config.yaml
dataset: "telescope images of galaxies (Galaxy Zoo DECaLS)"
targets: ["merging"]
norm: "layernorm"
eps: 1e-10
lr_schedule: "cosine"
Rows from block 3, named by matrix and row number. Each number is 128 + 32 x the weight over its row's rms, rounded and kept within 0 to 255. All counts start at 0. Numbers have three digits each. After the name is the row's rms in percent of the matrix's.
# ada: adaLN modulation (shift, scale and gate of each sublayer stacked) (model.blocks.3.ada.weight, 1152x192), inputs 0-95
ada.247 149:137112127122143189120166110146147086114139164208073134072091147130080125168115132118116126159110131148146161133127156142128110151137087131140084117141063124133187112142211102108126151099106149169249135128144119133125053126116118164122145125133154145147138126117116087112143114149114168155
ada.248 181:171155152126110178140169111108140121170124137180100134116103145155122139181111138147161140162076126145157180099100198145167174138136135150153144160164106133112192137180213098104138117148140101102188113144141177134104057111151179174167130088121113164114110080147145138105122148137150121127
ada.249 201:172142150129112171132159113092143111172145150174096149130086138143106151185109128167168146146068117146147187094112183159170174133153121152159134156160096112108181135189210063100132158120120093128189119133161174137107059107162178148173121086114117173104100082152156142105140165137140122123
ada.250 181:169144154128111173130156131127149108153147150169108146124094145140103147190119137168154144153082129165160172089076211175174156150139121156146148165166114135106180143182220082104133151119149115123186124140136184131115053122145181149158128082129139181116097087161145151092126145145141139151
ada.251 185:175148134123123182136166115117142112157145150178095137116092134156106136188093144158163153153086118158156190098114194153169155130143102161163134142161093128108201134184209090099125136124115100127197118134141159135090046115148166162163129097110121178112099087144148131095125151145143127121
ada.252 133:163151136186120095168110128157105048144135143125134097130141155111161147157123130134153140143122134132158098072055169175178147169158112144141086207168116146131141147132149092128147182101169142145115150139113155104123128152136154105143157051107136184139094109171159104071113107146141171152
ada.253 118:158127174129113187139183122125159106142135132226102132100085100134109152182103146154160143177103125135163169086117183162159152133149121143152107157159087132108190150187222088118135140113104101129214121123136166147107085121138146169157114096106128166100110101145155107102139146128137134158
ada.254 148:160138146127109180145199104107138101149121154192091142092073132134087145178103159138152133161106116144163167092128175164160139138146103130151091140156044156124191122168213058111118162094087112140200118120156152162101108119132153156153117115119125170114104097145148092099140139125133126151
ada.255 176:169139128112115175140176126121136116157140161186101164117097131161104142200101135165162136139091109153167179087113197153166156137135112147167127137162106130115202137185220086100126146120118101144199120134126169135099075134140161153156116115110131169108102106154147129124140147133143116121
ada.256 120:165158113112129140169141096099133126155121143149126139147101107160128137196076151156170142122085091133182156086118178164168131149137104139173141116158112151115177145176175099109136131103129060149155104127149159166067094137125157137181114116092099159083088091157142125101164165101150083090
ada.257 126:160126145123126195128173118138127108138132163201087142082082136142105161197102158132132138173104127138158169111123178158151160146145091134153097134157096118120196131168232098109120151130102132135218119121135158133112060138145148162145131102119147179143129097138144098123130131126129165169
ada.258 141:139124171125132193118176122123157136122121130213069155081102123131108147147128109123128140182100160136137138131095170143128148115172138135132114157127094130118188156159202114103143122120130143148241127126137145126136029088127132220147091099142117133136137114133155142104102119135122146177
ada.259 087:119070113139130132112157112121122088111097110153153113127086127099130126146124151113114139097161151113154131124201115126121102138148136119125010110123107113122118128137164089155128139122029135093136138101127113168141210122151100068113140118134158131128140153112139017143134128129091177133
ada.260 087:162131140123135178126165126123163111137136130180086149107079127138106121190114121137141141163080103149165191112142175118160131154148105133168116132137105108119201135176219071107148122106116107108205113126148137155098041135125144167147124145111140143103112114128106112124121128113126105107
ada.261 117:159135160125126185116158121124148111142159144196081152087102123150107139186101135146142141181081104151148186121104186144152159139150107161156133130155092115117211144186218094110136122115118114129218124129139154144114024112162147192145116102106130165131122103136130140112119149141129139151
ada.262 133:167139135082106178143164084088138121156114150175112173140088124172093148188084156157170131141079099160167195095121186149152146142129105136176150123147116125107180144194188080099142138097113081159179112127138161150090070136125154154179093107097103159094105092152132124119153156101137110115
ada.263 138:162136153091126176138174089099160114138115133179101146120077122174103125200085152152169148156081105138166186100137178145158131158141111144179126130140102120113192147192195080107150116101101086145181111129135150173093072133114145160176111125094115160104117088143123106121148157123139117126
ada.264 141:162120173162147185119135112149144080133165125177080119095073139123136120168120138123125142182091126136143172143096183141152144159168106172135124161137109097123190152159200118132150114127123139136191122153152134141133039100157162178141148081138147164160131101123152133093132112184115181169
ada.265 097:146118138151155178135176131156142072117095115172077114095082095132106121170126144119145132155120143137161144102124179134150111152173122112149072173135094109129182146139217101122160129098100145100182112122159125165122066117122137163129161119116152143144126122130116063069119096157126165162
ada.266 146:173150147128133166160156110118147104168151151170129126128088137142142152206096127167170169147087119121183165088095191161180140152155116165167124155169121137099178153180193112106122131129126089136171103143136170141090073118170176139180124085121116191100091075154164127081134160145154139140
ada.267 163:179155135127117161150143123121142119163143142157112136132104127147130145197101139160172149139087121141157175078088197146182165128144113151161144155168118136106196139184199082098126125132147085124178104132133177135088051118149179152167122089104109182097079078152135144091118147130156103117
ada.268 178:173148117115128181150180102097119091155122146177116139132075122154111144196087141148164158131076106123170183089121188143166141152153107146171118130158099125108186151185202081117135137113112088134188101126133161168097087131147161138172113090095106166097100088152135084093151150117140119111
ada.269 147:191139124133130152141155130123114108159136143153109127113099120135117151201107146143158136132064129139158162086090199153169164150154118137143111162168099133125191136185217077104123149110120112135173120127141184144108060097143193132158121064115141185126106071139149116098133133140138154149
ada.270 096:148127147144129166143165088106150113135119154178119142133086061139078158185093144154166154151101120138160148081113188169164127115155110150154103168150098154108175158162192078107128145097098125165181107119141166185106085130116137153153117104102126162116101099167174100088135144114131142172
ada.271 162:178128149124123172122155114111146114160143147164093148123082137146115137187109143146156144146064129157161193106102196133160160136146120159157143153147119112102197131185211084109131135116132097131192118134144166136102027112161185159159118097113120160109101085130122142114137143135145118125
ada.272 159:117100177124142181110193130128166095098098115217078130072094104103077115152140113116118128185104159129127151137157137133116108146151124108139083141111061121132168133148190089122143135111089150160215142097111108157145091112107090183118140164148155113134150144109110088119123110130105146168
ada.273 187:175146142124120176129154096096144127162153158165103153118086126154103143201091132161164159153075113146152192086108195142170161139141104173158143138159096122112193133181198074101118142109118100134185106131157168142099054114137172157169113085110117180118105087158142142095154155130136128128
ada.274 159:172153135118091166134145098092163132156165173146113158142094139163098148189092146169168170142088109170153193093106186154174170144139092186155178131160116131106181141182184087095108147116135095147170119160159160115096050120139171150171106094118121180110102083152135162092142163131148111127
ada.275 160:159133166123100178133181113084135114156150152193108142104088101125092172178120138151159147164074138131156156085092177159164160140143131163153132173163096140109169129182207075101133146107141108125201125112155179132119079101150166169160117081124122177101111090151145148094152160123136132158
ada.276 179:192160125143128161156148122127113107176128156152110146125099129161135152178091124171173159137100120136159157076083197156195169123160112158153127162178106120115178147159193092107116138132135104113167101138138181137094088119159184138166125044099106184122088073161145122083119128144155132125