From a checkpoint of a small class-conditioned image diffusion model.
Data: trained on telescope images of galaxies (Galaxy Zoo DECaLS), 22083 training examples, 148.4 epochs.
Rows from block 3 of a small class-conditioned image diffusion model, named by matrix and row number. Rows with one number belong to one neuron. Each number is 128 + 32 x the weight over its row's rms, rounded and kept within 0 to 255. All counts start at 0. Numbers have three digits each. After the name is the row's rms in percent of the matrix's.
Before each neuron's rows are labels from the 100 images, of 14848 (inputs lightly noised), where the neuron reaches its highest value: "strongest on" is what is common among them. Only what is clearly more common there than usual is listed. The data: telescope images of galaxies (Galaxy Zoo DECaLS). In brackets: how many of the 100.
# fc1: MLP up (model.blocks.3.mlp.fc1.weight, 1152x192), inputs 96-191
# fc2: MLP down (model.blocks.3.mlp.fc2.weight, 192x1152, transposed), outputs 96-191

strongest on: bar: no (30)
fc1.640 109:153137139209058087163118194090099172139120117191144115164097128177159192098162120105137142135176099145170141146104143075159166177108130149108143121134143143117185098098147124121128111129111173145112106102105165092090133147116089086182159134094088170136121135108142093132129098073077157135
fc2.640 111:073115156179170126154148092130104108122138159042126104175164089052077180069111134110165129114108100100073107109162145103118182084104102161128124163114131160121165083138133126109089147160142110133174135146161191109182135133111120081179112143164112147141152171103127146082152095105137138126

strongest on: bulge size: small (26)
fc1.739 125:183143150186127113149156121126151176147143156095155090152100158093165172135138118124155160115139040160163118151126152145193107121152181173138151080099095154163146155120123127142196149109133133110131101127114123114059127099079127163084100103122158114127134140033102160128088104117114081158
fc2.739 118:108183135122143092157106120134140082055104090154114098121114118186116103124122104104114187119107228124106153115138122142104062158119146129112149088150119137120141091098107188122173085200148127106146155124089152109170158101095091152100134166123091128134133164035143124135078086106113179139

strongest on: edge-on disk: yes (25)
fc1.541 096:095159171148144160130146158189140164166149161120137164148111174169149170141152153113151142149142139111170158179123152140129161123144119158125122041044075088099088082101087121091136116078121084099119112117096107136122089121106131101080076101134139105117158135141071143128099140110105062110
fc2.541 085:219085112081139082144142129172071163154114134166136132160122170138089130197092128132094158123134110067092147091065063109169119158110146119105083194088146117167178104126099119092168119139123089128164131163142143122115175137085172120129097156103096130200162129152137142161120141117095157096

strongest on: roundness: cigar-shaped (33)
fc1.447 051:137138122139166191093125147104140185157094123093103156122133074133057129130154101153139105160093145145148148144149098156108134169171143066130121096098128116102066063121161111065119111091132089149051138117140109153104094130145106102079113124159167085086142123133074121140105095097149131105
fc2.447 068:164092129112080196130091135045068141103157135164086127144181108165150148084113122079112103182121134145156103135190078129117153193112099102122135097114130138230093135132145139132068115089145148130177095129119121077106136160116142145110146091132146102123129151155196139134161118149141142198

strongest on: bulge size: small (26)
fc1.752 072:094098077100116149138101137173150133127147216133124105160116119106111160126126148136086082126103130167112117146193124119117110136150175120144187130157108145153097179121169107095114125192072140083091146179134124114103085123130081104126159083136086075107130117093127134205108134156169148154
fc2.752 092:094117176089154147161126132164129123078139189191157147112094186125171127082123132185127082192165166143103151132180062161161149106137090123094132162126146106133125137072111124148104126166183127125136112153069113164108131111138128141197156075159105187126156148166109117123145063167242135161

strongest on: edge-on disk: yes (34)
fc1.272 103:144159158208154178123088147153153111198127091154157109107147177150156126169123120134147097148113177177084140155082142105120104131172129147113127079141175137151132160087124123122166073107105087125066087128094119138120053141093108034191107079105138117117094119114146110156107119140132130160
fc2.272 105:048112153200111163150144120105135127093117125091126110120145164108134097156139111138125068143115055115166176112157120137161136137111152093140125130122162162131101098133153141148155128118164169120108134151152097151079062111114184027215146127094104162150133147096126165107126123116160081153

strongest on: edge-on disk: yes (28)
fc1.514 108:113173165197177157124195103180154185148130097135155112101168179148111175111115149108131146139124100116124175181111153139160169135179101142123120111132115158147116132161079096144181063105118122116049115117151109102104093110098132034139116100130099128117145048130132154135143103119186097125
fc2.514 094:158112103255141106096136129151146121109202130031138139148094149098148135088167117145091162059124147170099126121113081162114144117140126098158065094159104135106063158163129112096111107108177157179083145164150132086091099169143086017235102159163113104133106080117140060107130074123121108072

strongest on: spiral arms: yes (40)
fc1.28 118:154139134080135164146127109153103139129183130091152132135125174133067171095128143116147107149085114127111090154123132090180139112144124120130140102159135221129153158105123056128099063192009144086072149137158086114114112117116103133103091078110128151084155103050096145160117075139180125145
fc2.28 102:055155142100090192121117132129089143152098126154073127144142142150187111112156132151146082166123088132135142082116147097115149139109112130128147102122129077107125117133121109161106170064172090095134133092042118100142125156077130138118082023118131125081185063061109087074122133154141124167

strongest on: edge-on disk: yes (32); roundness: cigar-shaped (28)
fc1.124 121:165160139170144158174153130154131131126209102164103108148122125149162121080203151160156134148112113102093166117132189190117143120157120114093102177115141149133196102139102122105100076097177128147126143169100091155142114119113090122132087089086155132096081133133084137053138083148090141122
fc2.124 108:101165117184088158190157125119136182090117138138134149146153122083081109160136126068120148166106144096200118114102173135089093116068154133114116071104128150092148094048177163101174161150144159096150108157176115127123127145127116120064134108105148109159128120153199104102164171133142124132

strongest on: roundness: round (44)
fc1.177 160:201170149073153150134114116146119085133160156112140134135177087138117135086122175140150117132139161135120195141140193202151125134114129157114105141167151169110174122153099143080107098082116092118126149153115111161081071093127094156036067065130147070088133113123132141091134117116141100112
fc2.177 167:191105139055106103136124133134172123129095108155102150115092143129176135090141132129129159137098113123149106115137106156188133117172166133076155147124105107123077146112148138154143162026117213177124121118168132168140113123157076206081180150108122171113113119194112143149131149139145113059

strongest on: bulge size: small (25)
fc1.391 078:132104110143154124178142132049110112116157139147114130124148156136151122238146166149093114136150113148078148092144144175152089125236118134107161138119138159138153048116082165202153136107163131168123057154153138125140118075099143116129108125111120170098156087118100125147123125131178080125
fc2.391 084:110177113112151137187091097183152163177097144076093144126122128121097118173143165140113159091125109138120122146133125206089122136182162120107117143151121164119125174107155134093119136125138134172081157123086130149151032108095062101131064131109136071124190067044184108072147112155165117119

strongest on: edge-on disk: yes (26)
fc1.624 083:172125079090094116121141133125156127156171186122195130138145102140084153073161116159103111115121147128198141077142177125105171112127102115120196131117086159100140173123098134113162095172075132171106152158132136145097118086117120179102129059133099097113122112117137162114150124117142122189
fc2.624 079:101153136076135129138154084113174176128130115132101149131110116156100151102143114152136171134176081129127097099085087203100098132125184101076129120159092137109145168134148111122118130161121135112097113127123117143104085026171150071124075027144129107100138131137063161147128091141080153104

strongest on: shape: star or artifact (29)
fc1.311 095:205153188167078074154137177094171152096102175146114090193138100106155107157080102159115149121192146137129116145110150128154148184137162180149178095091129132142135091124141128096167145141134131138096073099131130073123130123122128112125118142087036139123109141107150097130124124087118114132
fc2.311 113:024134184143112161111125126068134120131120127070143158144164119082122144107064207136175125179141099085114109129169150178149121117078118121166142099125099129151118110106143147167141150053108135076155113159135112088119155195083146057162115135131093184131103143135098107079118106131087088121

strongest on: spiral arms: yes (39)
fc1.320 064:134136094173102126118134138140140179072075123086121066100144170113115169104080089159129142058086118109137091140120181100191159102175150143066143109129143109160140155107124073151089121122099076119183171054149116137098130145126128161140132106148078172111174145088144100126071145121155138129
fc2.320 072:128124117138122123113112153139103121148119140099100125086118111136110139112108147111122092135255140132131162171152162047158147183143114148122113145158100083115142153118112099189092111092219088107145080079169106135206101169125114117130102109096097161110102187125061138113114116140105135164

strongest on: bar: no (30)
fc1.115 199:094111138146101115138162145115082194134139171155161123132139152152161157180122096129116164147173100152130105163156067152178130139078173128025130161145118164126102171147122121118116124129123121119142089173066165138077148106137124139115104098104122058139154044130121126115105112126094124097
fc2.115 141:105105085183149125145109128160086093121123096111133118062114120112135142181142068133130135101144125119128155088089206155125140123090168146211085120144115093132116096171128125118097147111111156141168135094189155148150154122120145192098095138128110183147150024156134142137125149156092135100

strongest on: bulge size: small (27)
fc1.319 068:169112148146094115167088138140146134107116088099020155171114171102156116175155147092125082151128153136095179136071108161125093151165141110190084113129183124227176093171143133153126191085127133114139111062174125133114145113132101140129075109142141213128136117138096109098089174127127103112
fc2.319 079:110125138139115111118152145133094160156103127141123132105124137106126047199118133086172097066165091143131104102142165109197111078212153057113137127135136101156166131156142153107131140137076061110157184111114149180151101160086083132058116113079091170151119064128099130078135101121108108096

strongest on: shape: featured or disk (61); edge-on disk: no (52); spiral arms: yes (42)
fc1.408 057:177163106195151140141111161105143168090108086116146089125116135101122148062124135131134149095152027088129087104167127160150146154080121166111155148102113199151124155083137100155192143137068188122142138123103123105139102122156112146131148099088136144142135169068085167177108114116125102171
fc2.408 071:129107022132142100075126175088171131106146080167122123138182092131116088082142056126071105174160193219139169154129112058101090159084104181147097127131157072135145094174151171132119167128096120090107047055095154180120146076128119118178099143083130095090158150092130098132146182131136074144

strongest on: spiral winding: tight (27)
fc1.719 068:108108090145156130127092137137099173127189120119066114134102154136118126162156129147133068139166122133167168093132098111083105149155153124164118124124157138126068078118142116110101136107147122116139121157120098114138114097108148098142139099109116094127120072158148121123193145105181116126
fc2.719 076:166140113135092163146123107158108143181109075124175143121158090145133170112151067132138125114022120130140114102101138082176082134188066116081137110111161155155149156126093099091170150102085124173135128108100144120065158172108110125157108038173051110172111122153161164138156087137104135159

strongest on: spiral arms: yes (39); bar: no (31)
fc1.149 063:097122113136158079123141159110126076130109127042135146126155122151141169060133077215132141078144103133163084113086108092117147099140150119164251167123100148086144111108116084117118105190137145060113105095129165072160128139096142151124097109144141151103128122149110144139168142151057149126
fc2.149 079:123185153182150131169136122181180056159094130139160109146161127082127142161156147107168106126092138158117131154136132106154113173130126124140130149126081198132075172100173143118168117142145171112110086112158097168134130136186159118122177188148162137144143116126076133095116124156049095138

strongest on: spiral arms: yes (39); bulge size: small (27)
fc1.394 082:167139151160141122164147152148191178109160133127160115162113140138165143137144109099113131135144061106153105156126164168176103126103172174084138102138127119133123100095101159167180105064141150127117107163092123118150087122118113118120066089102160109128109137090086156152117135137100093089
fc2.394 080:093139081165117159154111166147144120080138064188120141149118137160104098156104124108113145117199187122143126163087164191147131163097128139104112062157138159121133137134197171115158127146130135153133159147109097170153191173166098205060144038137114129151106100081137071135121133113122112180

strongest on: roundness: cigar-shaped (28)
fc1.324 101:126111099106112146148127137177137147144167162110154147166134134141100157094128154115148139092168151154133146167137180162169180143120173159181154112114103090090115076146115084098091097096131108099088090121105083114065108093104127135064083089110106058139111133119121112122118135120102088112
fc2.324 095:180111108081147151135131096149117121130125144079115150182115155099022121129133105151120134135156070107097130092125097162101091133113191106123119185138116176128125119055184164100099152143126143142096160192124089059158133195114084095153107128137099122170160104128101167101167097108075183088

strongest on: edge-on disk: yes (31)
fc1.307 145:139168126166160154132094100143149124142151120117160131131124181172160181133161185130144114150102133162114181138146141173165136130138137131139132097151151122150135121105091116106118078098131089113082109139094070120078068052075090100074085031109145097112138093112117146108097082132136093113
fc2.307 152:140081126169117158100173154154164160126149148176167128146150192109146145124090167137073162117101078118174068144125162174132112135155096170116157238127137180159102114139113108119107141129119083145081153143089107174113087138148118170123174110131109112141149146133156103127120134157131133148

strongest on: shape: featured or disk (60); edge-on disk: no (53); spiral arms: yes (40)
fc1.749 133:166130147102102125205152102109142110118147152140097062131202108090136126102072148148183140133139100132101078182138161105168085115159101191163145135161123182062062112109157092146136090125024156153127115124131138135094082100058148113095049120111113154092091105088127140172139104107160139152
fc2.749 124:118138080093140123174127160157130126146120109122063088143065133134085110127155139153184152134119121125118148138106110087102081132151097061089177093127112099099067135112115092108152140119220125158115138157082125132145098160207096175088058080135103072097118122092147127091140127094133151131

strongest on: spiral arms: yes (40)
fc1.422 153:120138086165172135066095153164151105074142142104192125135079131184119135130145151103177095099125160180156199105104173118115131196121108115112125101100136144192156117200127100101117121188136127083095146149104135128146110135099077124123085097121109144116153154185102116130115097094181118152
fc2.422 136:111139212150076134044143152120121174178128131148156137092138117095170088130144109125154109187154085095112074134134066111133101097107127134142155125136135092153148139178141154130105120054082133130137112100157121113083148092093160158111042101137145118151171179154132149140113125112157148177

strongest on: spiral winding: tight (25)
fc1.365 126:156158081124153136154145127180110138144135174102113125156098077088115137069117132159155156098083108163161106151142134151129126154185160160098154165131137153086139136087093080083124114125096139093184155123037122147056130112068136165070088076116138116035088151086127138110149117092102140150
fc2.365 101:098066118143117101151127119068096121125137117120113145149141134176112127100098139098154143127071112115071173083154127076139104100160134060142098129104188123135115135111107116164130152163129121124202105108210157139169184132147158084125154066129111133109087160115096138146140131078147119157

strongest on: bulge size: small (26)
fc1.68 187:106159071151130097176149133127138100087114155132138128164091207134129171170118130137139129083139154172100127127177126129144174162174118107130117122143139093173112113159099148127070108161089125079108127102173085033145143109123123084093136088109088084177131089213100112146135119140153094156
fc2.68 152:099101158152085123188106138130116165134124121102124118161160195160120187124173114161142123187152120098167171137104102116105159136171112170135159159123108161123119105118142163138083129105184135113119100148112063060093150130150128103109118080125129144186163112192122163098130142139145167198

strongest on: bar: no (30)
fc1.526 103:052108163110102121128131145090170142178130090194112166128149190169124145153119129125122126167129138113137084142127123072130135164150137140156124121157151125143098125159175139151110126138117129161103092101145146073147066158161132025208146086077075145165113108141133099114112096145139102111
fc2.526 113:136149117095166168125161121089113137107123073149178122116155150149127080130107132123115130131193105112121074159088145181098150103129136134164173138175137122123131115102105133140089086189129134126161101118119148118166134133169181207066134157121129125121130137128153147154103162075131163109

strongest on: roundness: round (44)
fc1.346 053:087143123092116128100132082160146140135208132141150144097164104138175118119140159118111100071122151172139162138149110145107091097127120088146114140115131085106132099079140097127051140107141096184179103179125153137060136103158079122146164129152165136058151113148111123066126140092157078111
fc2.346 080:143145162118085189154101109123132146138174127160146132150171194138121113141165148118143109039160144187160154160070134119184109133095121130131145133096116129133117098145093170104160155119063106148118151128125138125111122144139109188136135132169159159139121125067105090090148114155102074115

strongest on: edge-on disk: yes (27)
fc1.352 123:112135152147112118146162097132121114162151086191074119072121168132111166158148100099134182101128033044100055180083162110128131112158116150125117152183160173100111138096121111141158103090118137166172133163089155154156097144124115047140146034105113144124116114052103114104133099167111111146
fc2.352 098:132117097126091108145119138115095152119095160150071128080092145123106128144094104143168161154099177161146173107150093074152104127154116119131091111089137121046103153124132122150185142175105138132118125128201174164094127085134157070160124037083182129126100112089150132154130117139117132125

strongest on: edge-on disk: yes (26); roundness: cigar-shaped (25)
fc1.151 089:203190182198129107105095128087113115081104119140143137106133156205108140162142141129169148156119175145185145143116140123097151133156121161074148089085126152189161156195123111121152162127137107094108137077150108097123088153113112102133141103129104138169150134135150119109125139153091088104
fc2.151 074:103100096189121112111129107162159165143136152109149149150154129150121111127150136136141085131120085141062087123148110129113133153141159136118085149168079117088159041119079136170146155139106121138131119103114141099136155072123140102210083115112110082109114131131143123121108121120065137087

strongest on: edge-on disk: no (51); spiral arms: yes (42)
fc1.280 062:118162078127094154141099096125164105101096135047116132163114130102152165127177167142178130113126103192120137146089147142146162133156122118137207151112125129117101183152140158111134093168103106105123125134084077151075136141141144135110129152086138073078178114126119119113126117122130132138
fc2.280 066:129136179124120081146117108117131141158073140083172124150141129140080142108171128114092091108081123144137124145116153164109121170150083218141145100129067121105121134115166091182147125126103096097099083126134155123181143131177120117041149098093123108129115107184116150120128121141177122101

strongest on: edge-on disk: yes (37)
fc1.472 097:185136189202134127125203101158107134185137109216127133109191136129140133104163129128107153136167120144095071152105159150118173149167141138144103181190164152124114145155085099166145092116116122200134113099101099091132073159096135075182152092118100179120128127098118145058133071136062144085
fc2.472 086:183098119174119136170089108156159080070107140115114145137087187120106113134122120143070174091101208160161141144105090116152126098146181101086087104102152124113127115112118094120105121160150127163127202143153100087164136132116108084155092131184088023123141066102199099154132130110131088118

strongest on: edge-on disk: yes (38); roundness: cigar-shaped (31)
fc1.361 090:175206184149126110097139129120086117137109136118094131154134135155132124125100195144114137121143109104167141088114138162135135185116131143105165057123150182135170164190172151091118126097108158105115123128107106152107103146111082099116110047147107088062144131129107145077088134095095171145
fc2.361 086:088141135207080135074148127145094126142117177025113121184150106103130108185095134142120155127098151126118133123124120115108054102167129130161109130186095108148166075135157123129132168153078068092106136119124103113091156073133177058197089152114154066090118131134095087183131119119085112163

strongest on: bar: no (30)
fc1.403 069:120123161158137128129147113105086134180090136173137098121183127141199118033110135099097158092156114141100126109151134168141123121064113093128116150138123121073151074059073178137147108118113091147154129123114163105171101152112115143099122120169120106145167184175071145142096136133156135104
fc2.403 084:142099097112103128101069106140160119157119153104109132172104111115102178145136115162153100163174106093130128089123148191075133151089117143141033133092138110116062130156174129101125159202141134066139110094133128164146082152105099100150120070078148189169154188169180045127163121125114082125

strongest on: shape: star or artifact (27)
fc1.135 250:154152143140137125070113126102171177179087115157122148115112133132135095154130189112125123127138163115160175179129123131061093139090131175158092115118133089104113172129177175098152143086170128190109081126194151133166121138117115126130094089079129157188146098168159096119092167130079115110
fc2.135 193:063141151100134122082156139155146090076163175080138140124143164131085084142132162082130115126121120155102105065126129122206065140052132089136065085107149167103103099106094168155165107154099140168091157128062152145102134135149142125132089104171125106215141090169147168129080165135129149113

strongest on: spiral arms: yes (40)
fc1.601 085:072097084123094085108129138137095125120129122143137124157136131141070122145140153149178105093112130218138155109087112085072096150194128123157206149144141142122129124073151093081109139170100134141098149144076105144148142099110144108151163067124137148109119157142174123146122158142180164114
fc2.601 092:155123154143097072112151161125114170167152139118095139073159127160107136141149145127118073138124122134106114153125093147140144123153124124139186188189125148154108153129140097168113119113083129138125118136176125170084068133143126022226085007077177111147140146207147104122167064149141101150

strongest on: bar: no (34)
fc1.313 094:138131077076116116149078151077094135147122160072141149162122115183170095191127138176160124140166159142148182075132116111100138127126145134158169122142113125149166074149146112083147167183131096042031082069149184124056103141145142185086127125134098087113120139167145104131111166102101139094
fc2.313 088:124169143142146122090108147141187133194127147158140132115087088177177127065190124120138116150131120154123142108092107124085115131111141162161159081124122144145107128116151151083116112171104130148215087118124063148032102154077131118121104138110089124131161113167138092110151119159115141088

strongest on: bulge size: small (25)
fc1.552 195:168120121076137131089124134136165097131186159132110130145209118165105143099077128145133152119128173121149159141097190162133127126101117136156194129120090140124146102130099205118173119143107077111114089136153146129100107164123138140101109102128086082109101137161085125140135117156143138137
fc2.552 202:094140149080114137080119145105183143104058129124097137103081118083171127113177102151118160126105123177128106133144057157140116136083097143096178091128113113136144144130144206111169142110114172104134159113065148151140125095119113149096136108125144151120105148158076113110145104198133119122

strongest on: bulge size: small (26)
fc1.303 189:149111101130104129134149109153147177145143160105137106185112126116142124079137080153132150119177039127138082170133154107133129121132157178170106134134121128113144145127095121156169136076148147116134144092103074058092115116106137095103121084132146139157099158017154171152116094072124160182
fc2.303 163:106165192106124104103147146101137104097115087166126118140160121118133106063124076144138109146124212132120146130155123114177071149119118121083121117123112123117139080132117136134153108143114099098116073153112059074128105114154138096079152086115122109168119169049161109109119111071180107190

strongest on: roundness: cigar-shaped (29)
fc1.165 134:198184186177118136141148122106108122115161106190144132107146149189097179148153145125115143169157113111140123145129211154131207153152139159128134140139168196142144158139116071133159096145093129115099142110111083123142097145121067060167134088114129188121102090091095130091131090144099135140
fc2.165 132:126126116180121171139135130081121097033129151155145127129078109127120104087142089144103112111140170151120127097114080089132133119073145094086147074104130185088086137120135122134099117175141139183081111175092130096074104115098162117142130125137133073122158144136149097111127123137107075174

strongest on: spiral arms: yes (42)
fc1.383 097:071051014068051054137148162146127175127116183155130141186102114147132136129114123107151145118176102114133131129135121128135133187155142168148132255191181176090098100088157111096125143147127123119134128124124112063103169106143128122131154119113064137123120134114098129124103123077146145126
fc2.383 124:043177189177085104105129097138091158144144138131099157127143136124119081160131124118091108152127106105124153117138157081143115149101130181147107000037215124120161137136128159112148092129129105133145166122138139171112154127097113139133099157112128092157120161086132149107145154128108105139

strongest on: edge-on disk: no (54); spiral arms: yes (40)
fc1.554 133:044093107129066075136147166103129182159098146138135164178133203139150135148130129127114147129162107128148102128142098086142105194128147155161145088139137118160076083087150138133115142140115161117123046119125159081139132100137128078154137088089043129161099124104107110157067111097142109104
fc2.554 133:083159145129115156160094138064143135133100157162124092165163114104109107157112124102144142129109136121159110105153127107127145153126115127126100134174075151097125117142099077130131099101108127163121090117146137093128134143205161179097121134126110086147173135129138155129133118087103083139

strongest on: spiral arms: yes (42)
fc1.332 061:144188125146146092157121110116113157239086108154142085109119189148158140196165124151160133157077103185132104121139126200124124141134135139082132112149117115191136095125149112128150175202135108071115129149155123124093174137088124127129171119113122168171102118163140164070112181137116137165
fc2.332 060:101121130140132092086109165080143175190126159117129161150102134135126157145159145097112113109132146111145128108162135122139094117081111131100161105159135156136125115124127167195148154222123125179081136151143184104082141115119154096124135158090094129135185144158096103102129149079123120092

strongest on: roundness: round (41)
fc1.500 051:115147117026110122143140083149164107165109158047134150134190133089118113169087179077136144109093124171157104145125147156104150062142111142085139160098169140138096167128100139137107175161100106070116171113135079132082134156143084116063066155095155158127101063089160053109119138191175159099
fc2.500 072:091184190088143105114136110119115090110168199200159096132119127137146175125126181144089098102100096109153112166176160072108113081108127081149119177115080145105118145164173137183149148136135160144113123129138174148152123156144082146134108109106187160163131134140071149080123140073190104140

strongest on: bulge size: small (25)
fc1.132 082:122152108143133108121157109124122130078136183078206142209146122130113135145144127129146137132185097139142137119166149177172150143081156135135108122104088118165126096174084127177127095110174157101165062139116096050139151083078130178041086133151099105147145142082088185109101117100125084100
fc2.132 105:135130101129143168143074135102139120133083066183175149143147175123147142118119084168094121141152176129130147156060112193103122071130132132035115075169091160108117115105127144075118158177116126147158123129132051086177085110121110220054109109129150119148170125099082134149140126116112189079

strongest on: bar: no (30)
fc1.702 203:120136090157129110168142127178064122049106154155146177122139155135142137142169143109149096101165100114154062137080175104123164130145156125135106149154097130150145143108120126128197167047183053090143108133073188106105147097146098097088103080153111109133120144136116148098129141122104134120
fc2.702 167:113108142169128139171111125063088118172148086080136171103117140120125123112073185098125085134144132131093209121177075121140168140106158144118087108129101134131143066107128139121166079180067206086132136108185181119140150156082163085106094075105115140115107131169112124159139132146123106133

strongest on: spiral arms: yes (39)
fc1.328 179:116116121130139165173090170146158096130123115143131068148097101097139091115060098177105148154165057114126135122151131078118127163186107124125150128127125154105111104150184092154157128061086057166117137090148184117073137184104131147107072116103100113139087108087190183097138114113173128134
fc2.328 152:113169120124081154158160101102158164123110163096156080114152141153114091114178115167101147074158174132135127181078148072177143113183120165146187133145118138123140131142050108099152121188159204170116111167083188113166130070150129202113051097148143098168111109123197077164146117123155117119